Weights of a small class-conditioned image diffusion model: batches of 64.
Rows from block 6 of a small class-conditioned image diffusion model, named by matrix and row number. Rows with one number belong to one channel. Each number is 500 + 25 x the weight over its row's rms, rounded and kept within 0 to 999. All counts start at 0. Numbers have three digits each.
Before each channel's rows are labels from the 100 images, of 14976 (inputs lightly noised), where the channel reaches its highest value: "top examples" is what is common among them. Only what is clearly more common there than usual is listed. The data: stained colorectal tissue patches (NCT-CRC-HE-100K).
# convs0: first 3x3 conv (model.decb.0.0.convs.0.weight, 128x256x3x3, standardized in use, each kernel summed), inputs 0-127
# convs1: second 3x3 conv (model.decb.0.0.convs.1.weight, 128x128x3x3, standardized in use, transposed, each kernel summed), outputs 0-127

top examples: tissue: adipose tissue
convs0.92:483499443501480495458521496494549502511515477474464490554498508460506485483509518460497540519439490531520484557492467475491568497520506534506530487513500423499519482487491489538487531551533585488510542501462456517513490506485501506481539513561485480486502495487478437477508493476526502505482518503498491487635451520472513487519479490498531514472477476501503519514491503473557482521481
convs1.92:541510521517471503491508520489488486481477498490502540484497483497491550518500600495492471503542488494508472450503482484493500506487527497473524504538529495463553527504492476490500506479507486507479466497457504472511536473469491503491476495477496520492519498508535492473487482511452449510504506541477495529509458492474512462490454468583535484505513501497507497489452479485480470486523

top examples: tissue: adipose tissue
convs0.80:503481499528526446521500521502516519504497481508513511513468520495499501489498481505481522499465496448483498496510523510480509491531489500532514456507519529503512512483521491494500524503522493504495517532498487478497494499488519495501511477486499425502507509477476499500515506503480512468489506517510510521505515510512512527507498514501507539519492503495495474537521514495511505523519
convs1.80:520464479471518467485508528514500519466510530536505548510551508476508489481519496504475494502519483473478461489570487534488530497451484501454446495518469497510519497489461506546501522532505493468474464511491508509491521499475527464498461539512483535527517495536502504526500499477470491500488498497467482495460484512506489465492564511553496544482459470479518529502512493482490483462474

top examples: tissue: tumour epithelium; tissue: lymphocytes
convs0.100:501503501542507518494518489481519524473512491503505520503545507540442525530520521494496511501524481480464522463455506520480495484528440527499486510503518527519503518458510524494509515511507505474503498505469516497500551505497511504509530481522530514501514488527494532496533518493461504521484510496527511492420523555531477523491487514544564511517506524519469521492527497508506541481502
convs1.100:505509468498502543463488485491484500462539515543484491449530505518544438496509470512487507467509522501504487503541496478541507488491502514543454520483495485505486480510454485480498506488550475503485496469487454500501500474500485506538461475488446472496498534511460482491479502471509548477544523524489509495510477485504479443522480524493481446535498470475516484531530494479479536486537

top examples: tissue: smooth muscle
convs0.42:502529494508496488485482455492535483492521532487498505511445523534503527489518522457514514554527492509537468502477500506521503504492502517486517512525496470544506504486519514554522531505484532510516510468460433507500483484485519502501488528578494502492518513514550512487495503505534462469463526512497516504568501514477541515511502485493524542494485467507508518493513502512509492496495
convs1.42:520518481527540495485551509536473501497462497461454510433503525518498495473493468488502481508499481490453494522498529526491514458478523505482486530511451519525514504488544504472478509500492517532466478490482502477479508522485527490484466477522487537515459493538508451474485516480515467536557502499493456561444543487513519453495498498480507487485462490475496497492488525493515523481510

top examples: tissue: adipose tissue
convs0.67:474498484480496507452513494493488512496505484452477513509487510537517504495517536487495493514503543486505493515550519527502516488493468487536550566482503542439489512494460468503495503501528508490502461491507490515476512526492474513491526514413550544486485514479507506527483475477462531551517464489525495505533500477508546549496495476507466524462529442520529505526486480495518497535533
convs1.67:512492537513505457476494549465519520475524493481503488522479500491487525463447507527521471506548489504492460473508500503504519478481494520511461528486492464527480507488438493466509481519480465445506504485473521493519557505505449541486457527464508511507485472493484465560488466525477484499478525510510513514525521454468525469527528507508496488445489490482462490503487504525497482490465

top examples: tissue: adipose tissue
convs0.91:569505474498497430460494527474498515538528463451457523521405501480537516503523496514521494489506520454453541519528501502501521522510454469511511468496487527484514511527458499477538532482506506507463476488503517523490468538509510533520503475453509471521527508507483497543521516529473508475504462523529481492502521497507495523524477481493486514495534462479512476494508489501482537527518
convs1.91:497531487484508492485496524510479496545469470477507440495480533542494520477486517495523504487497531473463472471486482475496493495499463474557542483479491531489508517496443527490533532451489455497489511507511488481518521533516469498514479478481515486476508512517547501514548473493487520511505496525443477489532465443469566464488504480501510509465513477513516487457466528508484498492502

top examples: tissue: smooth muscle; tissue: tumour epithelium
convs0.25:505544537493461492569473486499490496455468481458501495519463474563455533519496512525521482418566524465523474496534523492517506500500492478509522494488516464493461525495466491510485510495497527489510489527489477491476551506536518512498486512441510483464502518543586509507463502493530501475476526472509480504498528511505495493524528456507517545556535527497522532548504473526516517502526
convs1.25:524451474521499439502452522485538494484488509500494480473495460506511506519494514487485531537475546468539493522490493531487528500538483493490519535538492518529515515519518504498513464536459506485533506543474462458531467487482511456484535479496514492448470519522530526509515479489532506508493488506489566494507479471474499531485475562495504527513496472534505507490490519503536503454504

top examples: tissue: tumour epithelium; tissue: smooth muscle
convs0.31:515548517491460517540521484470475484448503492465498538510472467501500479528485528506510500527497499513505497492512483501508544502507496492482485504518480467481486498506509501513496531532522553515506485494486493515503475505535524496503522525530501456488494499491547506508519502497553484487491474488513509481520520502497578524498505508514479465517494549543486519495490509483522522510509
convs1.31:540516518523508505471546508523450525509500502493528494490486537485502477475491506487537510489501474519478522530461495528507501503491516520533500508471531478484462503518503521475507459533509472525556528508488496530476459590512503518513495504478481487517509513507464510494505504505478498523506474480504477512475512480486479509545540403515507496497487479523462495503503524526537564466502

top examples: tissue: smooth muscle
convs0.52:507495516480511537491474491494506536517475516522508498489517499504501472486456482507524487463519473514483518449480502529512489539490512482502469472502501532502486515508485505471561477472491484503500469480498456508489506541522497506511482532481540506492507498563489502508501510486507508499509479498531528484426489534508464529529502501527472513507520448506524523496506521481467510477512
convs1.52:467490457506469514500511481556487501496512541503512522515515481508517456493500483481490498547495496516550544498508474465487512512488496495490510471535517505484467489501561502494436497498440554521481501505511502491514450503451508479518543542490499482488492461486446508491499492467539535512509474505542486516525496545490520516511468460458490522475525487500524532542497507516482504519498

top examples: tissue: debris
convs0.111:473491473501436489449525509480487491539459508477509465509502504518476484541484526500474496511515535521476521497493481491507514492496485506501514498491512439506482514495506502514476524522514509498517494519505481511525500489493491515558500512501479523510533520506482423528506515508529502510494504515470516514514474454494475542521516472553503519506480551444465514490528509521502504482498
convs1.111:491472510479491538464498486522473497553498481496477478473526499474505471490489512541500532462520527472465504514511466496451474489500473482511487468498512476476528524451486455483505498472512493520477466474492491454471548496533489505480470548507526447506517447521506466453472543484523522496506507489500550482462485527533525499513508520478475470502525546464514496492495534497508475474490

top examples: tissue: adipose tissue
convs0.68:495522504521466466466478519497549531526480503486515495490501517514486486512529529552429502479506486456457549468479484511473494483512486494479486564484495465508484531447515502495502498465482483480490477508498518473501478485484510496497489539503494473534527496486497530502530507499462479494507510530517490495504515533480482577500492495509531523452515508458499488528530528523485500485489
convs1.68:471473472510503500487540506486496524496498518461553460488512490485462461489503461509518539518527491509459471467514466503488530479497521490591478528473534492505489498479536493497533476502483477497486566538513461510528495489525500462429489471481489528483479484528476498513465492495467496467471497499468494501506486462485522501501482505476503499531486506458521500447473485480498515495512

top examples: tissue: debris
convs0.35:466554473503479546513490515473522496498526517489507496510571487534478511483485516503480507475509483542483472506474477490468474491499512513473515411500505519506489512502479495492480506500498520501489490486475516595490537475501502504521477490520507495491491484504515479481505488503510499469498462484488474497504481485490485540483494474508515500477473488542486507511517506492504496484466
convs1.35:502499474457469527535493468488477515466465554514529488494514510519531513472488520472530473521472523512438517522522538475474504477479532496477485529507519496478503479535475486527497575534466478534505511522511505475530465528530533477469542504505522490502505480509513524494485525483486476479492491472502504492475537504537497577484491512479472496526500501479488473487505520456486521541523

top examples: tissue: normal colon mucosa
convs0.61:518524483508503469482490501501504519480515484502504517516505509510493526495479504500549492481527506441498519483519495503507508502484410485496492436506476517487503495509500506486499504493505491481500481455496496489449541518501496507496470519493516498496487508506554478489505493546471503434479515518474493484541540506497504510516489498494546542489495524520485536502521469514525503511476
convs1.61:501523501487515548565468455530523514507497492449497477504465551457474487484488484450531487480495508524485553536453491500504503501456492533530524508515532481478528482490493513483493507504505535515523494457521513496490478511491469564476527522480499506532486525503462513480483482537479500497497475490504473553524501485468535516484499484462534538470473492476497501471466475525491491521514

top examples: tissue: adipose tissue
convs0.126:544532507524517514478514517499523503499489497509485541504546532477560555485510508494477530517475513529500503528518511495527541499505504500511512476469501456503534517518527504509522516504528504487499487504492472476505505518478523484493512524509495480512487512493504501512470499445528509491508458521512494525557521482467517489451495451491483490548492508468539522479502497496494489501513
convs1.126:523549507510496478478495486486514510491514490506534488537457510512490515512523562486494529482485461498532518500501512469550515484528507517459537468493495486512536503523454442511484475505548545460504494524499484499509507518515513479528506503500480486474543527485509506481506494524487532470458501568529555542502527522520481493490526538555496509487511488504484495502526558466515476518492

top examples: tissue: smooth muscle; tissue: lymphocytes
convs0.76:476502480503511470522496542490503516502518496517503534505533507545509505516478500507486505492483494538502458496490518544497499542495479518501495499510514525490511507495456498522445496503506487498495501508517450504485513511486504479537476504493487489455500496534530526513502484469521516518502490483526476499452522485501504473529476477510497526479503498521532517496529491503487514490515
convs1.76:515486470506471500451547523472494504494532477516494528472493470525489451493503493491476517518528533527451470487534476475503487489485515477480500489511470500521506504472523512547479528490543503464491524548494492526482525570520483474487498575450508524492509454489498464530470524485496486518491487517495471496514512481492549509505489474500531511479506466525503476496513438455482487509477

top examples: tissue: lymphocytes
convs0.113:489527520475514490520483498528468507557502531548511461478485528463537501503457495508464467483529535496522456528507502527489532495495477484500500549496485581491513497482479505532501536469507474504479446471465505549484489500465487502465484527427560478488483544521456523535476490464516514532546512517530498502543463533508467525541520465481526505441568511511549497499491522530516535536547
convs1.113:507472498486512479527502494471502488518554518528499485507475469540495457493447425487504525513480514537517505497523544506495520492485503507483467518504486487569494447488542521518484495525520475516506516513484511513482487505487515517503515516505542474473513540451436530494501496516520531462487503488554508460494505506530503487519466501464458471438502488507479497457513499478483489503487

top examples: tissue: lymphocytes
convs0.96:499498500513500485522505504523502491557482532492520519471513495526499485532454498488442500471513496510502486456490501505451509452516519495504491530496493515510473508501506472531511526488486498479480490490482408517491514505491503501511480504447520483531524486539582508528504494500504486494482513535514483492506478488503541503502481486516486492511516493469476506505527524531498497493506
convs1.96:476516505507471555474496471483557492554507482528489466536514495501491516507531514554519537474497496509488476549513491521520498502480485486517513528509501525528481524480524524527462482559522508466438460531525484543486505464517481472480490490526487536521491478475472493503513515474523553497523554527471532495477485484495522503484535491493440495488507458510489503499512491499518509476487

top examples: tissue: debris
convs0.65:517458447509473500461495490481490501485484493514496478495494516547508486533484463500469499475476508561479452486469524502484496492534507493517483475525525525487533503497530507504494489481499483492481459511484501505479509513487503482518506507493490481505534535503427419535508501522480526525511515517509517534454522507508471440517515479544507572525516429472474505527540500507505509468532
convs1.65:481501488501484468497477477488493482531512508488490535499518495468511480505493472423487506467484519513540523540501516536486541511526493497493460503511520500542519500462482484473496448506497453503496496463512476480554531500482469479484471473509479558492434536515486508509460518474508522544485505481489476455516472507459509487508505497479545531481519527531479450528483501533520493496503

top examples: tissue: debris; tissue: tumour epithelium
convs0.36:459545528502510502483509466470496504537517537498523547512504533526517547477490513509516501535502488520498475501484507544475464500489463446476487473493516544523494481514481509467496464471453444469485488495492511536493511498472508517535471523515532487480504482464456494493514492454481481494502480516530551494437523485496468515450498461525557486497520559511500528451493511466499522458506
convs1.36:493496498550517542540541506525492494541456546522495481497543504499503480493491537501499508456467500482456534503501529525500473530487507447458500495500503487485489479491542492504494486509508522534479488472555512486499515485481562515471560477511480486553519478495507477504518496501509505466548500508519549509497551495435529508501480543480501515510488485502500496549485527507485480491490

top examples: tissue: debris
convs0.18:526538510506430499445509484511511507497478526513510505514491492487478481518504514485490494460502503496481543488546488498487503506514543495483489536499498461481491488531468480493486492528498510499515496482495522505500511526535518504517523563478482524516502507516504522498479536511539506515505533490479483505445469495484475549538505414498487513551506500456474485507501526531492494507521
convs1.18:483499488477532499457488528512481486503460509484479472503531485508442513477509451514475502519498481473507536506473518519484553528588453503448519458536495469447482480491528496481534482520557508514483509482481544532492492509479518511506536484485487443499501471505494501501514470497493495517480471486510526503524469495503470505512486517505467486492528513511501493529484550460493530476515

top examples: tissue: debris
convs0.66:500475532504510474460472478477485504570531523538525463492482521511558480474498521492520439539476517524529469494517503531480484490470514463517476533457515550506525493526442490548537531520484493487496472469453504539494512499499501495473496560560530499484499468463440458508498527460501496519514509483548483483539451486461553490495471494483498478472511472523526499474480553487492527523522
convs1.66:495500459493482539499432463461513497496542531481499522480472524476524487505503503493499480507531532495480515534511524483536482493478549521479475487511472532464449433475528513536521498469499481531509514498519530501467497497482563482473483498495477506441508514472523493516530467497516515476521527538505495503532497539515482516482538484484456501526507463503450473499509510469500519500517

top examples: tissue: debris; tissue: normal colon mucosa
convs0.11:501509519516516517508485518516494494473476526558505556539458503540485528475473541485547518521524507513525514502503504510495482482490470509488492527531477516488499481519521490497483504490491510502506488466519449475499493523448513503511499500498546499486497483502537545472520504518483516544520520492508517523501523510507422485466520524542512456443494469569493521469456492477580513501517
convs1.11:514486528500470490515465532480503504499538526545518509562487528539498469493451457501504477501516537515497498494515496513472502476527523486511473502473558524521502436482493502487493523504529517485537527521482451484501535519491458467523513517469538481503542482445469546494490497509461479473462485504560474510530538506503515442501507490499495497477479509497515495469500520493507527502494