config.yaml
model: "class-conditioned image diffusion model"
image_size: 48
conditioning: "class"
cond_dim: 128
norm: "groupnorm"
attention: true
residual_init: "none"
beta2: 0.999
lr: 0.0017
max_precond_dim: 1536
one_sided: false
adamw_lr_other_params: 0.0007
grad_clip: 0.5
weight_decay: 0.1
Rows from block 3 of a small class-conditioned image diffusion model, named by matrix and row number. Rows with one number belong to one channel. Each number is 500 + 50 x the weight over its row's rms, rounded and kept within 0 to 999. All counts start at 0. Numbers have three digits each.
After each channel's rows are labels from the 100 images, of 14976 (inputs lightly noised), where the channel reaches its highest value: "strongest on" is what is common among them. Only what is clearly more common there than usual is listed. The data: stained colorectal tissue patches (NCT-CRC-HE-100K). In brackets: how many of the 100, against the usual share in percent.
# convs0: first 3x3 conv (model.mid.0.convs.0.weight, 256x256x3x3, standardized in use, each kernel summed), inputs 208-255
# convs1: second 3x3 conv (model.mid.0.convs.1.weight, 256x256x3x3, standardized in use, transposed, each kernel summed), outputs 208-255

convs0.210:616421486506569523458457493514544413560517467495494538543462504544552555483524426511461471510466471520541533505535441502529488465475563431549538
convs1.210:421454477515419533500587492482490482478546504625524553467452474486494664496428544560501487434513458569597573465584498481539473482479557479493500
strongest on: tissue: debris (32 vs 11.2)

convs0.163:580575472518496528483446521541481476468578421523521474465498538451518539514455452499448565483435431476647474462520462486535584488418478474480438
convs1.163:497490512387494455445533537449506520554535537430541452456510504484507633492461436528564396525582470508481513496500510428552438484555529501525574
strongest on: tissue: normal colon mucosa (25 vs 8.7)

convs0.241:511523492474563495507493418528471533530495510517467510558488475476444390481481498518496525548465523484595568473508532467618488475525482500489522
convs1.241:495515494658532465508503529522441520511467598560434534560510483440474478511544574484528515461506436551450367495478457417490554484463534544515450
strongest on: tissue: debris (47 vs 11.2)

convs0.69:412564479450616520441495503534501449466546453547541490540444530570377450476526489510464524483485494387500535533550453501501554504445553525508564
convs1.69:599483572554474513481499490467456485474540475441479435518508482477479411445502436429494484521563572529590601444484536486463441527469460467589498
strongest on: tissue: adipose tissue (36 vs 10.2); tissue: lymphocytes (30 vs 11.2)

convs0.181:519377447469543462569403451427511547404479448432513438458470480503430526478453497532507543451475502420635492472511549495614436471536428410479487
convs1.181:524524448457571451449424419441478433530515583456467469508475443477523498549520531506516451431536406535434489582442400519411530572472537493459538
strongest on: tissue: tumour epithelium (64 vs 14.9)

convs0.34:483441456393555500472510517452476531374503520483463449538502449489585411490397476461506487469487441416519467508476519487528460512547481511472540
convs1.34:409547547581484443579530578468551517516493528527474517511502507403480400499578555451537581453514508472438479462414485534401507475555432495519512
strongest on: tissue: debris (32 vs 11.2)

convs0.64:398494479500502500456556447474511492503486494497514500461418542505454447546570552503528503489518524436307536514479507486490489517415476451500438
convs1.64:484411552529434466528502469552520425475541466543495451446456533483488452493521423632537534476542543569634745526566532487436484535575519467571532
strongest on: tissue: tumour epithelium (36 vs 14.9)

convs0.4:438419503503590580537435596472538568470595422509476507529469514419529428493492455473483501584465498508506526536508410486485434509449543494547454
convs1.4:550513570434440451546548482475596445421536488501491494415474470609526579482493537500422417484479481486459588599526611628545527555495535558458611
strongest on: tissue: adipose tissue (33 vs 10.2)

convs0.251:589456540544595483489637551575469444496564471545487537536535467556574604468423493524506550500490457492684464462509480522547466426438484517504470
convs1.251:581557497385460577485482410437483492506518404471636420538547407455529473454510474540483473594505463454484533532545460495499474542585471525550608
strongest on: tissue: lymphocytes (95 vs 11.2)

convs0.105:448503419463380541455562541567522513511370435549488472518474498655458471517524505549505566476537452494505553505514481532531515495463548487495489
convs1.105:566433557428448592538523460534480439493517448558562469459431463474485409561424485497555546461541479498525565557559559478471523547456486470498510
strongest on: tissue: adipose tissue (29 vs 10.2); tissue: mucus (25 vs 9)

convs0.51:516498467504479486477635409506535517472509444483411491486560499401515480556528483507556540431498488419480525475434582485554444573476509487541478
convs1.51:500493519490543500487488456468474447500544531450503429483560491480477430449459574504502438426448461579377518486448459471558544560467570458423537
strongest on: tissue: debris (42 vs 11.2); tissue: smooth muscle (37 vs 13.4)

convs0.113:571485503458544507471456436477514487557505511511518513531552501474455537516509478530531523487506484486635524491525538506641471544506405484521523
convs1.113:484501527524610473512442484481511500508517566447517405552465481527512467485422473519471460476505487483359472514418434558549476549459524501525476
strongest on: tissue: debris (48 vs 11.2); tissue: lymphocytes (28 vs 11.2)

convs0.21:535338478480537518555429378355553592476527441496520528531432513541473508560577514501532464496541372420559535532543494571542499584453417506457542
convs1.21:454483521439528458500499447429517511520562540624502489518460511499534561486546477530496534542513614476600455469544612524463485467465457452484499
strongest on: tissue: adipose tissue (50 vs 10.2)

convs0.158:551489443541421602596311440497514486554447582483498473466561498562588514593460452507532509476530528494493479503518476503498543477579543438470476
convs1.158:483420426551480503396515562464520523477473472478561529460502557562527500482477554570433566522516458526368445441563484550471480457532546381375484
strongest on: tissue: smooth muscle (32 vs 13.4)

convs0.2:473506545464540492488359377483560469473494498429505520497509504535533483569558556474467525513507512406444509590525498530490457468528479488509517
convs1.2:452482526421572481569552563489596490471521518587460503500530527566469612485500544423484391461475449550582464548434483529531486547556437414545420
strongest on: tissue: normal colon mucosa (30 vs 8.7)

convs0.227:413538538507512470481539369499584521471513443494461522485516514521502404499528536470583596491522573535389511507471489491507417521544587477478503
convs1.227:502411587444533586524409505418456453485489587542531476557513555551549477511466516519489458468481436464389467514535444613500509517481448504538495
strongest on: tissue: adipose tissue (45 vs 10.2)

convs0.140:526492451414510551520410528439470543588501450521532498563466498448445503518520433451510488558515500469496530493485525479528476552457447446501539
convs1.140:528530553679554474465524458532450515511497581534445587526453481477477414484512585486480598502482520573504402477503474427498572418532509535477444
strongest on: tissue: debris (29 vs 11.2)

convs0.215:436489465572522399550469433472508525484664466506503529564513563444584470497484473514536460538461463553443480422460501529513385496501459434477474
convs1.215:421519515521429487408480490480487451473511568499523523494436460531412477505564509503513464428460522438492527542493564539459555488392505565479471
strongest on: tissue: tumour epithelium (52 vs 14.9)

convs0.24:549483497515476422494521509457513470412449491503563571476567508411454516533478494504451568500562517474539473542484483441447509497493498493471471
convs1.24:534442499348434526482587510540512547541618460512535430518444472527562532538581507463552445437406560491429488544546506476562545458432506466489508
strongest on: tissue: tumour epithelium (46 vs 14.9)

convs0.214:480453467416473507477478406465503485484443514413478446576479495516473500479529468446508477410523446429591496535540534534505464496518472520512535
convs1.214:467582503556449564475464508518597450427474542604403485559536531440530548512475470399498453495483494491443493536440605529453496577545557571597496
strongest on: tissue: mucus (30 vs 9); tissue: debris (30 vs 11.2)

convs0.239:494509532447614498472414553524519541409479448516421451563489495474394487465482498491485535476517452424483482533533488492534449495458556505520488
convs1.239:478510477614427607464542429538505418596527574576502577469509548488531345500485520558532614472425452558506507465477538470461507486536486520439487
strongest on: tissue: lymphocytes (79 vs 11.2)

convs0.185:491506616542509500620396369525505521538455543463571560493531512572433494533614570537536446570515546514389504495485485510427510535563425502497499
convs1.185:475470444497523524517451579469575534540493504528557618572576528572482489451407498540531554546465492497555367414579527532500462563433478550572455
strongest on: tissue: mucus (35 vs 9)

convs0.11:559386528444624450605631524393482586479458418442479508488436487542391374501504494509538548482427557423552517498494496446553422481440495528551531
convs1.11:494552525528491512447493396559419427517500518507433409431534487449632547590482532499535481491445533417453470555526461487487556443502506409489530
strongest on: tissue: tumour epithelium (45 vs 14.9)

convs0.35:558401573477492475536525555450476492483406515447512481472546480486642598508497486470514523396534514571588451496434523518553515492498472436525479
convs1.35:516442470455397459508470489462521446515472482414446474456484494531455574446532504556485468534512406455424519481363357549472481500519437509485550
strongest on: tissue: smooth muscle (33 vs 13.4); tissue: tumour epithelium (33 vs 14.9)

convs0.110:475541463566355564456449522500484504656461489542552507412513516506472411547488515527530532471503457567442515554565530482424574461507536542484542
convs1.110:606523548539614489561522584582477499479460465436554570484500548484563525451459458557534574479547470496401423469484517488411409515556507489470441
strongest on: tissue: normal colon mucosa (35 vs 8.7)

convs0.101:448558491469532483481473613622483539571548460504576503550489585505406550453448561514497515529532504481422517591541460498485513564498569483573526
convs1.101:571454508490395519491645481545447453505492510578551472473471465505473497508512457540432520478413553540597632414555512421473511421513468464477504
strongest on: tissue: adipose tissue (43 vs 10.2)

convs0.25:457411599355531528522455386505521550363512537438514434474509533457533519533536499491540533486558469508446493498471608495524460555522424506507537
convs1.25:514512482445492456545468424443543453502559572468496436571582540579475559512489509436482384437489486490427413547378484579528440566486518568532499
strongest on: tissue: debris (46 vs 11.2); tissue: smooth muscle (43 vs 13.4)

convs0.26:477499489532442436529524539505500559462525552530457589560535363471480544568403553479502481459520548491565457458568514576436544524487601575442466
convs1.26:500441483474492566572522587490471609518419388513616508475522534465601491472500423469520478559471502467540508505522502522489517526456481456511453
strongest on: tissue: tumour epithelium (48 vs 14.9); tissue: normal colon mucosa (36 vs 8.7)

convs0.93:496474528399480497509473285456530454452486497414457444533460497566446485546575524484479519484552432433474492509509570530495506567591453546503547
convs1.93:358584510481468449562450488517517585442505477578471473563572556510502639449498514371492510501481537473566383495436569505532479452487491487536496
strongest on: tissue: adipose tissue (29 vs 10.2)

convs0.70:486510469451499500424595493516540493565426473544455455439489477558510428487480583599519472490510623488390566488490500564489497496538495517484547
convs1.70:404484530498535524539591524471542451493482480478419493575544561495495621534520469460477523508571430552506457509493551477568523548532440480593441
strongest on: tissue: tumour epithelium (40 vs 14.9)

convs0.5:476524473471484410536576505447530502436481445458558479521515535520334429519662501508480565514542583489414500512507420567486601603473437517484451
convs1.5:448461498462444506502550442462511489519525556582512441601506539479555764520529413492525400431523607538570609468528583487515480472449424478496543
strongest on: tissue: mucus (54 vs 9)

convs0.136:465468459518540504480466475532460566463496530511404544523487476492388488462463498506473452417437519489549546469454464501533623494490548490466460
convs1.136:545464437551437516511450429468402507514486454461520530497350462428470410446512477476458562550541506522575540519512533402549471470477499432480555
strongest on: tissue: adipose tissue (37 vs 10.2); tissue: tumour epithelium (34 vs 14.9)

convs0.208:473552454565443521485485570502533508540418463548482515428500512460488510488534539489501516417459513562399533522471525541432521490529491558453516
convs1.208:429480486471437396607483545510567477415446446417481430541446488554440471503457479542509488516575435462501498472424471449527496456569498415585494
strongest on: tissue: lymphocytes (63 vs 11.2)

convs0.111:478550556454588489444489511528506517492490479479482482492500478491491346525572554508483521492489490450361517535503541483435549557517516595502492
convs1.111:483522505520468479548524445539537522458511509471467529517612589599456573438477436520501477507540585440542548511426529495479505560517486469515516
strongest on: tissue: adipose tissue (32 vs 10.2)

convs0.89:542531516433568641485450523584495513546361461556531516497432523498389433456510543532503562515444526402519494530574416518535572442465539495462460
convs1.89:594492492541588554432580411538443431558530561462513468474514478532584328501454542519533579571497529586517466475561461482458474408484501537427517
strongest on: tissue: adipose tissue (54 vs 10.2)